Rows from block 3 of the denoiser of a small text-conditioned image diffusion model, named by matrix and row number. Rows with one number within an expert belong to one neuron, the router's apart. Each number is 128 + 24 x the weight over its row's rms, rounded and kept within 0 to 255. All counts start at 0. Numbers have three digits each. After the name is the row's rms in percent of the matrix's.
Before each expert's rows are labels from the 100 images, of 14976 (inputs lightly noised), where the router gives the expert most weight on average: "strongest on" is what is common among them. Only what is clearly more common there than usual is listed. The data: photos of plants, animals and fungi (iNaturalist). In brackets: how many of the 100.
# router: router (model.blocks.3.mlp.router.weight, 8x128, trained with AdamW), inputs 0-63
# up: expert up (model.blocks.3.mlp.up, 8x128x128), inputs 0-63
# down: expert down (model.blocks.3.mlp.down, 8x128x128, transposed), outputs 0-63

# expert 3
strongest on: class Aves (97); order Passeriformes (73)
router.3 101:125159155105126096080101100137125134166138131122128102143150121117143162117084125101123074141121158130110102109115170164177088134113129128135146122155106172101110120174140137095136134155125125
up.0 097:124134123132119138133165104127151145072111172151100118124113112092148158134110157104154120135150085166113158097096089117134159140145138143156123137156108138157110113153129118137109132102149107
down.0 090:109094114117140151155140132131131160142167147142128122186093113128136144144142091150146152104095137135117138176169139145132118122111158098161137114143108135177117108179144132107117142175116105
up.1 104:131147100081122134097108138084120143150109128127106103142142095088108143125126160141150138180128091101121119123138168076131153148131152152111126138107132121097118140095117128088139091167118072
down.1 100:112121126134173145137129120129143074135136119126147166139096112109142133151141110137136101100100134098161112129158129162122083098141141121129094134099103154153175148143172141134122140139153136
up.2 106:096135118119142126087107144140130118114130171153102117142112188130152130111139082131100125091130114153162109124106139136119138095099151090128150144093125129128107132117162101071156120129143106
down.2 117:123112128103063185123138164126127086139135170137158141098118174156138125121142159091088124133107163161100134110123124162121139131124129121128133148138108109110118145124151149146136078112157147
up.3 089:103126111098103153121098114119126134125116139128149099113094096123157105142145154097148108147110142094150131138165140128161162140131133154090144165076111117089111108109143121132086135157116074
down.3 093:109105127122159164134118167132128161107116106125135178152115153155106131181147133109122086137113164096140125165127103139153134111152119128085100155122112110150132111194163142068141137157134143
up.4 100:159130142158126090120136138135108115101137129141133157091118127155108109084110172105163131123068118138136105167122129166171102143119135156108144120147104092121113121138140159152112172099112118
down.4 100:123107135115147113140100139170101113144139147090127070147141094151170093118125146109114102151106114141112149109113084161116153117106172182155127161147104134140106134175157139152106167122121135
up.5 093:119151099076114157116102136068137155134150151153092097153172110153159125127130128100123125138080151138119163113150096061137131132079159128122138150121123103094094154114147149112161143108155127
down.5 101:092103140113134116100108112139115099157149162101119119110130155159172124084133142146127179099147091161129163162128099132110119126131133154098145114167109127157148143155143099132097137109127106
up.6 080:135121100143104121162112136136138131150098143104136089166097121119087105101146152122157162105116176143095108145121135122126137131108131165172087114136140115116147162071114089111150123163117141
down.6 079:134135129117136128089182063131099139112087111126103119168093102143113157140160096175126141120124089135108102130128130129120150093185091086169148098127128131088086128140112133141158135130117130
up.7 085:107150105125066117119112135159134163127138137130143095111100124143099136119097112144158147124119167144090089131142129164156155099108127143139117139082121097120111086104124148101152164101103122
down.7 088:113120104144113132170155104124102183118136159102168128112148132150138131140131124137105131137164118111145121143126138115104121130141155109179124109119129100153114097106145128158118156118112176
up.8 095:136178111094084128158117121161099127113117129136056133126148106142161113146167135141130159125071152146136085133105139122156101139099149116127133134137143125117086127124140115143105133128123130
down.8 090:137151129098130056144121144116118166140110120113169132147155104145142112119130136130165112080103159163109145123117138156100107093119136126108106165103163116127102137141113128128122156127096112
up.9 108:164115126119156116114084147120093159122088150138111091099116131089083165147133127121123119130077143098160134129136122102129111105146113162151127124125105125102147127179135127157114117185107101
down.9 098:118170105131103094115108127131110126120116091143103119094119106127127137107120160134107143115142156141116133138098122133167139152126120108093082122129156191136121160147159082084120131099078139
up.10 084:125117109155146161146129110109146151122129135065152122110102100109080107112184180128121100113124100103106109160097122141092165093149098098149130132160155096129159104163140159124148139130127108
down.10 079:151109141114154125145135145138120132110112107136132124133118127085164161104129074154141135102150147128152146109114137105159135093146107169130165140085088125136113167144129124141171083159099111
up.11 102:086079093126116135133140151131103173158137106101125123147135084115141138113152140166116127115105132085119126088113102127090203122150166137097128172126174120126147129124128156102120141103099088
down.11 113:169135160168128110072114153125122078127131106104101099149101102120136141080136125156128131187109142128094133119093128128116093129123100105116138116097120157124088143184111146090138127158138133
up.12 102:118135157146139138131129143162104076149148136111118137099107139140138136081134109179121120120157130105157136162153113120122066083116159131096145111149139148155129127156132185133104128133099108
down.12 109:147144180108149116063088121137167146153149119098148141126127165122160132156101132113186114161165092144121151128121123121134147109095178166151123108143078102097070128118092140163116116151075159
up.13 094:110110154112074053100110153142121084154122140144147140137099075128143140125121173100132133138097141169101131133123127098119137106136157133101148182160141149129097148135126143080081116131151086
down.13 095:154141126146163141156161116110131139147129135105130116092141158149080129116173132144150140141144108114150131107152099109146111118099162177162123095144115119144141121163130155140096137131116133
up.14 105:177108116131185105121125171121095167136149158113107092099097098099137126124154139146131150152110141136164170159125130128112105106131119184123142122089158158155082149152102112123102116137137085
down.14 107:101152147124118100148134084128139110114114134116080145133121150142112152131125152119083138146138075111109123095097152136140176131105132107123067138144115107119172135146185064110127134092091158
up.15 120:114121144143126106124114156162110119152165150129093126112145121111163127113121142102132092109103132104142148114201118122122133154114113142145150139115123161148144080122141144068128144074117133
down.15 129:166160151125139118135130141089110085076089110130099109153151132122137089139125105110143120114140115129083145150173100148135149103104118108176158077101166125116143118120164130074132120100136123
up.16 094:081147113123154132127111132149088155146155133130106102106101101110108073166140145156074153106110138094141171111145104105151173171161131146081111121121148148127128119132135129141125125119090107
down.16 087:129134076163117133085155092124121109134123130100147180152121131142175102114143116119126127148129117141102132126119118135135104141155132130138103121096140129136104117152147135087125079133169111
up.17 094:103106159129118086109128147144138118158155106148130146109133155150135144134159127112114164108164137140102114115133154107139123114121177107078122117106143115147100107123130133162133154184188144
down.17 095:130096183136115151159145116131111176128130125093155139150169125141096093108147117124095119151127131105160101134134094116157120110101176137142105141150141124095094179152123149142082115148151116

# expert 0
strongest on: phylum Arthropoda (71); class Insecta (68)
router.0 089:160116148101166096130125113160116122162130124138144127139139159091120116099121126147145152137123155151135092108131135178149120130121115112166156103161064140181135112113111153143184130162133134
up.0 101:165148163125098146125133137132135108142142185099127125072141136099170175155125107104130103179110116137138102178133151132093132150159113104169122079146131135100109147105108133138128107125159108
down.0 095:111115103119105132124091131157130155121156157147139086115116086080101125137109123134135123121159166156113164139091088115097139132099121133147108130135191100157150148093071087134135138137139127
up.1 100:138158111120125099132120093146127102153100119127129149111114173118126147150141159162166149096091123112125119139149157110083138103104160111151139129119115096120107147167129172124117175144150131
down.1 097:117096094127111116143102127123132090121139077104152130136087123149149109086102104107118113112151098173098122128160159128140137119135156112130108120135137113126128112155150119117132118129156138
up.2 098:133135146172098122121154098158105114117150090112126102117119181141142115175120102124109142120144175120113137161108135086154122154131152112121126118076127100132118174171104120119092128160182112
down.2 103:156101136151116106108133129133122156097116091129117110146135123155144164106146139145132163125125109117157144144105097116114098130151117127101165084112109108117156104108131146127159106121164106
up.3 096:117129170101126148125145119091097119150141112150098154135097138142125147113148147151069074089137102089094135130129135146171151134095149146105114155108123156139141080123140097167112151147108110
down.3 091:147138110077117145122127147132145153087116142117157117067124147093103092085110175119173132173113150117157121133140160141096093114127123130130152124140124147114114141131099117084116107104108107
up.4 096:154121171127140125113113160142150084158108091128098131138117101107112142135153129164124173161130107126106116171171138111155090115141117109135114165097138152152140138138123100137079127119141156
down.4 102:101136135123120139155131125155179175164095165148142123083149124072145117108106117154111105156126104051084111129110140105079107123103125160126126157174110085127115120109104089119145143171149121
up.5 095:117120133121140107136158125138157133186117119111174098114138120160105119112131143143126135131095141114100116156133154096164117183114169111161083074151131161119114133154136139158090129118115170
down.5 097:123111115154141099160146099121141133072118190151139176128146133144165134066150110140097157117147156103129104136145137133116143117122120134123111122118110109118090121115113120131131115112141122
up.6 103:148177120142116157160126071139128144134113125143147133138114101115127141101161103170136182151103165098055126157141129084129133117127152124107133165118103148121111099116134116104083150078106111
down.6 091:121095143146185108142087131154170121114145106126125139102116106108117106118087098118150082156120146122188171106092108114123093111100119122186101096142169109105144161092138144140127121135125134
up.7 103:120138102156140114122149147093148115110100098145118120124138115080165132172101103167135153089126132114117152166142131109065103170094121105155126144089125157149126143108116165158103119119186125
down.7 100:101141117170161072127120135123110111146134137159160128140162113145112143148161133080130131151124103107137105120127138142107084154149100151142112125193104125116139133164114127148140118144117170
up.8 102:110153153101139139137113107110135127150148133119095123163149107137213127140100130174104080134117087127146152138119143108136141108126149084083149159131118128127143093137093101116107168107088150
down.8 108:121105139100163107121153096142111122126139149114123107118148182162123133091120143178118179106132155109106133107104132112117110141160182118153102081089111084112112147129140157130107153135147148
up.9 094:169125150077117101108113150124094140132146129158136104090091095134112158146104112136135115128171106134120151132123103119169134158150131107092136114154111160093091139122138127135103139108194131
down.9 094:106125089186118166132147141149149136109145141081136151158093131148138135100179101135165161143100097090143144083126141122137131133123133157120155148121107146161200092150128088144130135110110157
up.10 103:119108167111141118140133122126176117113092122133135096154136133085152144082118136136132149115131100089126116117095084118126110138070144123137116142100127161143120104141141125129151105126106106
down.10 105:095143119141143077115095109150163138160146068150131121160167111095146136103088142166127172115121174128127134128125089121133169135069098125151158129173105153118166128137126100137123136140125164
up.11 102:155130131152113096120173133107077129103145078114080104071115110133151171121165144151100164134116140155123120166137136146136132156074142087125125138146156117150101129117115120149120126112110100
down.11 100:121103119138136116127119166165137135087095156121137113112125147109162097166142148094106132136143134151068149159144109108131092135096072141116126131081141127110143122117105096110128121119153094
up.12 107:086167122095135136151116112150109177126088120128114116143109062122151159133134126108082127134153113118169151127141141156153140110148107156076147118109114124114154162128151125131190158158098082
down.12 112:109111126135105158113102136156059114131106138070103092136116133139118163185114145116101132109146134109118121119141129100152145115093155150116120149163128114167146121119102116154174135102074158
up.13 106:130135116139144120119136102137133149121092107121133110154150159096144064110137132154128129122112135132117121080172125151137190155137123108100150122146137148126141102132137102134121135103133129
down.13 105:139111124135067095143083108121112139137133125144107125105146079132154089093099153124122127075139142138086155118116130114114109136100093113149159135176168128152128139162103131151147130138106144
up.14 086:127113123119146092141164111133172141110088102114107082146086162170089138136166145138145142086123121114145158176154142117076118112154151135115118146102135063138114120162115146107136098150146122
down.14 085:147125089112149127142124119128122143141155120095118149100095104085143116170120083101118132137118165148180160109084139113148192119149143142142106131106154152172177112116174164091139110125142133
up.15 098:130117124151119103100143120139100134163133068117209106113149072110131120085094150096120110124101129132171154119115095133137098125096163120149123154165160141110122114117139087132138098161136145
down.15 089:125138120073162107108129163139147102114153134099148153152092137132150169164182145127144146112134165146073123126138121122158058137135096188098157133144127124146162190121159147150125129111132072
up.16 098:114138138128177117111121101098135121119132114152118108095126092114125107098132144108100147113082101081095155134135151105159141131156138118116150087130128093131153174107102125161170130151081129
down.16 104:090158170148158128130104117114119125116076134144083106185119179138114121127105155118095141087128079110090157099131147138100128146122101075084121117152149139123153165114125120143146118118114136
up.17 101:138115144105184101139131109150117137084158119138118119130113148121126140106136100162131088100174138146171110166131075137122122100106117200149134133104151156144131151101157153123123122124131093
down.17 105:156155154163086147137107118137122152183134146100143140145167127122101136152122129074123145100070117109123133095126167157114127135153155088106140144147149132100133096133134112143147131145159158

# expert 7
strongest on: phylum Arthropoda (78); class Insecta (72)
router.7 091:170123106138115091126151115116149117142092160119122173128155122128126149114126157149114118136156144101157128123134118153116150129165118154147101109117111106141166151168134150128128128129123135
up.0 093:130128122121135138115133118107183114164130136135129121105100085138167116169118110095109149119086144145123155143104093135150134170114160140078150141110142126101112110123122132148141084154133084
down.0 096:080123131088151160100085113117138106111121114104153123135101092199131125158131120136175109126142126133089155090106136166124157092069122114118129124144149121118176104109158136118134102158164137
up.1 090:140146109126145070136152077140180142096130171097138076151117103146121100143118104123161147091153088146113129136139129131109118053128139120127086133098148119155138103115120108131133141125139111
down.1 088:108111137105109113123179181156095143130092123107144189135128157133082147120130130102127182085124145179153115114127127098106127148117149126165133138118123124103149176115134186125126105110136136
up.2 099:115108118144141098126124156149136129151119114131146089116134145120046145132133098158161181113200115146136116140166110081133099136146161148153098165113121095105139092148173158166116136122141115
down.2 104:122121181162121100123109123118127162155098134113122128148163170113139109119105145111162138103138147103123122151112149140165114106102110093136122120120127103155133138124165184175092114136103140
up.3 081:099145135039156120126125111124130169126104151122125137113125085138160137100114136124157066144140129142131146115115116109140159168145123125090132096159162180091098110137154111177134127178101149
down.3 086:152100131143114145122166101096082136137120100096167076135145148150125150118154133140117144143152124124148118130116118141073121122167151090187162119103108162067127175081121157162107130121113120
up.4 092:125181126125143132125110134105148143159178126127104125138182120191098111117092141141151181107076095160152120115137150126126161127094096098133112146143095134142160119129176096112126123127132141
down.4 096:127153145110104059159197140110137130120123148127136107134094134138138098116135109134106101125093160144166138115135137166108069111142104102173124128134182115052133169071144102146146124125133116
up.5 102:083120109116101145135175104108105128110131123103104137133125147110175135133125178161129172153107126125148144106120145134154099129072115150130158107102125138145126152072160147158112170146135139
down.5 106:131176168115164096180101125149137107125147107119145101111123102171130098082133134174133126111104102120135142137097126147102140140101106116164142150178116092148143122169111128165151110122121119
up.6 103:118168125114163112113151112127159139136135120119112104067099134121141186123098137146131164151102096180131104127085128150128131164116131103118131166147143117093136084131149058164126118086149116
down.6 113:148128101158102079154121123116138134176147140118118131166131127107121146142106133104100163113187114095131137129103116131114156118124118136149136112095116151127110168145162123160105159124145126
up.7 099:123090140137133110147122098145131125090125134082136114138187090136153120073164169136107153127106113162154117125131104147119108097101180153155133139113117104080106163142124094147104112147117174
down.7 108:131144140136113141126128137115146156150152143105140163119106098106114148132138146177114111086116136145132153103143131126134143124171172134133156140128167161111102130118117107123139186129101110
up.8 118:130116114147134103154110126182146113127157125167123104114094104155145111145089096136117164090144104159094122114123123091144134113143136089143127129120166132134166098169104092134122088102155122
down.8 118:121140117111116157107148096106109154125146124118156146101106111098135131139161175111139135109113118104119132174142117153142126124100103145116121108105114146126072134129095203115140098099106172
up.9 081:121122115085163173137149138137193124147155127118068145105109152107115077151109128131088146133108128141127139125141115140147138117126119157117111188148141125153139112087119102149130139095106138
down.9 085:128149127111153122141160138155118112109084109131110098112136106126116156102131110160136135099116139151123154113130132148140139114156163104113180122091133094102150142114148168148185105138198108
up.10 119:137123128140084114114129135154140127126116145093105125130093100147162150083157082183125144129096105113118128130164133143135124156146118145170137140146156098153144133138143134148084134141109088
down.10 116:060096118136102144095125149156164160132131117164096128095107094134123074180170093136141133130135125139138111156174181118136112142162109101119166111107132150128149121107107123107106131176135148
up.11 102:100137128078055140110121140103115141123108143101160141114101131133138131137124140118164120154106116195070126118154152107113178127108147139124100137122080148122135129131142096152101127124115160
down.11 087:131134108151171163152117102159148143153113136137114089167111107156140149086164108163166135109120125114169127120155093133118105145122153105141127146157123159090100136099145189092131129120175144
up.12 104:116137154117117132156080106118133141095144128112118107099131142130126103125132168153137152112133102136117156145140071163138062095117154145144150121144140074153130093096063109129162138126150158
down.12 106:135166140099119081111169114114106130149133136109154150136078170122091140121145120143130136102103140158152144110153089152144122099124121136128075127153136119127139134151112148183155111085099117
up.13 099:112125123179113150105179120098126158141131135109095122150136153162119107165093203080122101153119114137110117120094140133151142152136148111107126094141153142121109134093119159111087119111146093
down.13 098:114103128125104098146115143158164090119118117147128143156135136102049144168126073128089123099096160106131114077153109097131148090152110140152123146124123100104137126118135134127186121135128139
up.14 092:161119104093127156102100153133120138121149078125072106144134150135144092130154087156115106130124138137117154139176146120075123105108120117134100135111155194133130138169153115136074136131137099
down.14 088:134149126113069130159140108109143143126145173168125108161134093136148127114089130130127165108094115164137150131116121123135151128143107159121118119157146098121094154150123111101162119116130104
up.15 092:125157158145073156141124102141111123152103153124114144147097113145113072107119129097119121109156098129110060116102107134157167139108109155138137089120146195141135154172119078168100163125160109
down.15 089:148096142097161148126154096104156097117100152164098130120140102116099135117155117136130145117123130142163173163133145070117083087180122079122104149154126128163145134096157160115137110087144134
up.16 108:131149127111129082153147145159150126074143120128135105130071151150144117101116135140140142151137086131172151139112130113102147091114110111140141131157180118138139119086106102162105084116147110
down.16 112:085123143163128118097145120114140143185132109169118115162114131146155151138132063159147146072113125086125133125099120159147109160181153128095136094093132110132153102191180133136137175143105153
up.17 103:178128119121171111136150152076104105123102154116107160110162132164153096110131128156138119084125130141146136147116138116103140132094171146154163129120150139114071143138093144127073114157143122
down.17 084:113149117126139097118113100143126135137167141112092147176131097141128120091096194105133116097158115133115125120136124127166118102110125107131100146156138132110117082142132088120162150080152104

# expert 2
strongest on: class: Aves (83); order Anseriformes (26); family: Anatidae (26)
router.2 131:151137147109119093110113125098093118180060135092136139133165113121134128112146135145148127115130149134141149158164132089160147134156142116189109116128155101126152122155123133143117104114138165
up.0 098:165133095116110143119105190129166158141119116072101149157115106115097087105163159103152098127112116122136113136158142107115158137158143130103100098142106140111140126115123109148106131143151125
down.0 105:109118126119126084116162114088095112102166165138149106167142126109155127144118118152126114149130149147116157105132103100129106122147092141133133140163084098142084135158125153120143128134092104
up.1 092:113129141156109128113152133136148141160102141111113122132133125134124070100150127136152138140133153152114103140123133108098168106123134130129169115080108126092131140109100092097130132132121102
down.1 091:116150085138114154136135096114147106117131134111133147124145155148111090115115117143149132073112097130126138160155137121168076128107075157118124129154138193154116117144133095163121099123187153
up.2 099:143155118133136117100097137163109128192136116111080107130149139154142104119141150115148130091098146154137119155132146121140129139095180127115109120164118100129130063131141100117092158110113134
down.2 106:160129187129119146079126098129117133109158103155104135143122139150177146100148111166163151111116129087150138098147121119163112120106108105124117148093161152081130150159131128106138128071151115
up.3 109:138120148163106112110122166150148127153140148098103132109110129162152086156110130079155133176137145155097129149131157100145153153083134091124138119100125134106139125142114105087092123127128171
down.3 107:132135141129151157148127138129137174129078133154135144126117120106167166108111130127135138101142120124142112119110160106143077186154134134105105119138095125132110115116117185190154121108098106
up.4 100:123122105085169145157127139135130111119118113155101121126106111120132112085151112149137114093126129112109184158133123146116101169153133133132131199118141092135150160105109148102097150106126094
down.4 103:168131110143123111115152132121153135148099117123150133135168143141139108170145116138114090152132160134114100106159114154133169123118112146146131106096124149139146148090152116138072103173101063
up.5 103:145131150106136107135165098101135092135079163098126111142135146126142138155113124140139156143126130127087129111089169137099119094147143087139148132130127115097106102088104112132129114125177117
down.5 097:138141158089127103131130136136139135153156105144084123120125127119122158119140090102117095133119062139143136130167086115142158100137128142149123103160148145137123141147163152153140159174114148
up.6 080:167155099092116150117184120155139135090150144139124121142094165130132145118113123122155112127106126147147110087126148146094140122085132093124113082112088119109121169123152074158173091181113139
down.6 098:147106133166124150147123142127118146150107099154153105150161097103100112174116151098117082102127119119152141133174101121112158138128113125065124138136143075180140127129110090119116165093115075
up.7 099:120123083130131095107101137162130095113133096133111159141119122107140117154110148106204114128142129133128151145160144147149107139104134152147116161122113143147133134131135135130130143129092157
down.7 092:105133137112104115139128121120138132123113105151168149074128117116096076131121117119125133136109142133098108104124149143068101143125135144141133156107121108109155118109141138090115077088144096
up.8 100:107141168136118122088116129106138113120143123141138185099145133093136135105138134100146098154095143144147140147131087132100139163084103117121145115132111121139119114149109164114127126126134115
down.8 101:144124097139191183132112144146103085136110128124144120160097160128116167151110127152111135088117170111130100072168136145122134102154149111168118191127151176119125166132155109132130136136105124
up.9 096:119108138127118158104099125126186140140103115162139122133124125118113125133197119118112118090141112083155130142097177134153108102123159132166107149107150184144138144108112155120108133108097130
down.9 104:106116097138130089107097157096144116073112147155123156111076132111117139125123129158161118148125105125138124146090117084149147108127119131090151092148162091118150142126140070134142140146166117
up.10 089:103113112109151107123128113143105098150148129099089113134123130129116170176137135103131107121130154149127066172078172101100123094134157151103143132146152161153117108159147145124125074119149145
down.10 088:133085111105130113148130132128146129118163167132095136159150088072143135145118128142129117135136158112093128177123123152150154140120104126144119134135136164084136180144111154141141111082079105
up.11 097:157121095126152125137152153115157122102116119089174175118112130096118122118142160160165137148136121136124115151130072143126141133124164139111150104145149108152142124096135094153100151116136188
down.11 087:157136157113124114131145166125113141159148172110086092148151140127131166114110123098095124140150126124121142118112154079092118138110107124147098130101064126117131102132128149130110135122123126
up.12 090:100160156128107135071158125160158120104107121105077107132122091126135125134118174104157114125120153097106154161161153133111127155147122152110111135161156154166135126108123111150120110144095135
down.12 094:140116087115124136127136130089138119133101141153171144133150131114135095122148099119153123119112129133096109089072102088114167128077140107132170122153131129140102110141126116121145075145142092
up.13 096:142161130133125156105144143129142104102142115111135131116118124140125145106142114110137158126120136130143110102125113082155151111078128090134130177108090077178143131115134174115118097153145078
down.13 089:146119173135101117133074112142137127101112129141128163157187145138129141150147137109112125119134113106142127117147109099129124144123141087111108147138128169124152119141150114155123095155108154
up.14 099:127091137164097133130138136104168145093175124085115103145124116099064163108106165144129119150153101101134120119105139080122168150127119086120114162144116137124163133123148143133132126135153132
down.14 102:133121139137135128153144120106122117132106125120096127125138154144070138103150112110175105091151121132135102139122122079151111128141134089139126125146117119099155101142103137153171102150089114
up.15 103:115109120158132152133114111105137107153114154114101110119135078165153103092148131125150152148133128130157107168127153069145155095155145155134104152124088111138126137128154131149126136119080073
down.15 098:104124108127165148148154115171120136117121126127128105142130103169155121148147114154117158110107132099154097128094108120138111162127140138121124092165166132140102145117112104156106113149144111
up.16 089:138138085131155113148171154126099136112103134128137137152138132154159095139113129151124128084115136110112189146128137116120158113156120175144134168124151117155080142135189088110152133164127127
down.16 087:111155107087116161113119082151127104157160083139085092145088080155117147127139089148198105125135091139134148122125116124132067133136109110131101073095096156108138109102122130140114142127133135
up.17 121:141134125098131147097130145128145104119146169129104138145114110133106114120114142097164085154116164137131162119134141100120131169082175150134127117113116130150101153120146071095101126141130135
down.17 105:100135127136114088134126128167107110102111114115134157166161135146113133144139113154114151132128094122119161169147126113123154146113133108162136149122099126124121128097090147095101130145111153

# expert 5
strongest on: class Aves (89); order Passeriformes (65)
router.5 105:142105116122131145154103110148120112111145148125073147140161152150108093090168118181116158145128157166135109171099104138115102111154122126114126146165113123144140136123157141106163057145129161
up.0 081:114168138129140093133137136111143188157133127128094097146111099109152152139133110150085101125122135130122136114111161122128144130118134115143157128136174131158122124148122113092101129099150154
down.0 088:125185115102151126104080131135087097129107128162104086122120135128097129117115096143106132120085127140104085128169099125133142128136143104122113115131156140150122098170148161122145096112158137
up.1 095:169104136116130092155141128167146098122159129109170087110114089099142148135169133144087116203075111160122153104115129133087143098157164129109133127130103132131118119163125105105155112145134113
down.1 090:144147170101139128127142118150132091117123119108098165149096154121142138110082103143143110108115167135105096125131103113123137112144104108141128130132086162159145157154108139133159131157097132
up.2 124:110130123107132161129139155146101150142109152123154137159149122166070131123152147161116121113088104119123126072183112124134152111112170137171107138095115137114167111121146114141114169135152120
down.2 129:103094124135134120122117083115129100143144130143135162120198156102109105154083122078138096134157083130102139156123107114125120135110124108114107109122120108078100132135151114159120150098114125
up.3 092:118155121101150077132118117130132159090115154130158159170146109146111124129114166106085100102114128145148130167158130094158158123124104120156153114105094139172112120181125090166138161165145135
down.3 098:081073134172151119110141157058113076157113137119113148077142142149156144084135140154135136150139134119137136111160124138085098125097135182153106137147147117121189116108110140114110142103154119
up.4 107:156124102100159097127130071121131140121127078105115134122145141138200129116162106149131145100113137128104125126165091102138140145090101142137139137148140138159140140125163149133124188106098123
down.4 098:136136123127167126124156161133145128143129122102091093140155116118135192176119124101128155137138160120102143106127152095123140129100119146130110153103102126107104109119119121119123150135128096
up.5 101:119112111087103110134097148163126158171150067108133127147097106138118180126121162139159131133119109085133118122108119137100136176195156134109146157142136141113155155128112143110141167142103120
down.5 104:149109160163131146138074074108157126125099165162158089102138146099126155091136146121105134131150134134129167139113135126154138106100110149134141133126160117127108099158137095167102121132165165
up.6 093:142113106130140163111090170122166138116127118150114143131085139119156099124127109152160142105145135113141126113150137180151109126135146112114127142124103151164121093129117095134124154177127086
down.6 089:172155121066108120142138083158127152142088136104163100135096150179107090111135146135142159126123151120127129156104148126152139107145128098145119142165142136122126171165149132095081116118086125
up.7 093:180067119121090102162141113155112107138111118156121121115121161107128103109133139153163129177152131174109153141130068117078110170123153110157128122157145126110080134156121114118125138091111143
down.7 087:118109140129135153091141113119110131177138101098154102162119099153122147096143089140103120143112142124117156096216158155087090108078124116134139136081096127143110117100153131133109123127128129
up.8 100:145146151136113132105116163164156153056126141137172142148124128134132110099141118138099122146131079132117083126135091152152179102104162127122148134107151133130135117122088097148083115130113129
down.8 096:108085135117173126123127132133137131140118137131139135064163136097145122178171128134116131140154116145122119111171129116092172124149152159136110145135175129126161175093114137116132157128133163
up.9 100:145121065114099089141144099122118161128127122169130156158177138141104088130149126130155144076112153106130143124111093094080145105136165141084109178152156107115111119111141163134173160124163121
down.9 097:106116136138151107127069133130142085114168117121131127140131104127170131128161136139155122083145160103099130135127146126145078128112111148083125132060120163130161126118126152117126119138116128
up.10 119:137094125097123130160130145143137152145132115094152089170123117093166114132163124104117142083134173127145118105128076143129151144131116110150182128115134173161094182161094124084129121107119156
down.10 119:132144151141122106108139144097183106116153119145112167129111164100125100118095146110123129151125177108126100175141119132152138112169115093141166105141129155135123131159134115146120163149102139
up.11 092:127120100107101142085141102147152169112124116133144143153117076127172156106159109123130147169103113165096123128137100117110148155160134119102139108107130110136141117135125194144131149120121132
down.11 086:151143141087122132154107120136122096134126129094090138133108149176103125144074144164110132098133117135135118096150204139106138118120127138147134151157154130151130176127101150095190103167142107
up.12 109:132125141118100122123169112130162136124140141136108104165124111136120113111142143167133124097160137098160120128133143170118163145128153120137130161113208136116108151131081091113151173136109099
down.12 111:142127136081134163130121154149142147089090165164154148161132137087099129121120115135105107111142116108159139131171118162148131111105133146113145086117159087152144133146096121127169146162152142
up.13 114:162146113153140132162109165161067161128147114093107140104091074127128085124166116146138119140111107187115126105117153104071094120160115135114143100145121135133118116124123150147123105089151124
down.13 120:118165117110131129115131149097169061119146162148127126141101124150155130106132139134150127114135125190147146129108150135148142097118096114096140095132112127124118134109150133133146131155137121
up.14 086:113120182139112142124148127177110140140139095134136113124087122118176145144175131144112112110130146110131096162175094125109111137151103127111136159105114143133148144132103163132122165138110110
down.14 099:122116116093142082114160134159160160122160132127106150163157122173125163127075135144124132060149122123131114130147086124117078119118133118160153120103118103139141127130150128129134128099162103
up.15 101:109102140095118111126160134129131159113108129143117099157093104092087112131159141200120150135142119115149133103142148116147102151097158125156086107119170144168098119146138118148112139140125130
down.15 096:137133137104140095153109155154129126182131109105139139064099119119133116146123114113126138145093152129128074139092126135172126133137114147112106105172190101124124113083150125154143178144136121
up.16 124:124113130164118101120115096149134173169115094122097098093182084137113059138128106121153128123131163110151132145117101129124141144079145173169112128103130174085126118147143129146144130128086146
down.16 122:128134135098155171117150145126127092097102175113137124138149168126114157131113160142095166163129155106171114143144133121124146104139151108136155147129133113182122172129060083093091118135156129
up.17 105:130149138136090149133148094142163136142133120130150098190125118138071168127106127145114122145109134097094117102076088074160145117111129118142108109124133125141163143125110130202120125118146132
down.17 106:124133110093076116100151140154096177153154132112129153124113117110136095166143157074113095134129130129084141112139168109144140145071117137149133127135168144112140095156133131151107146149102131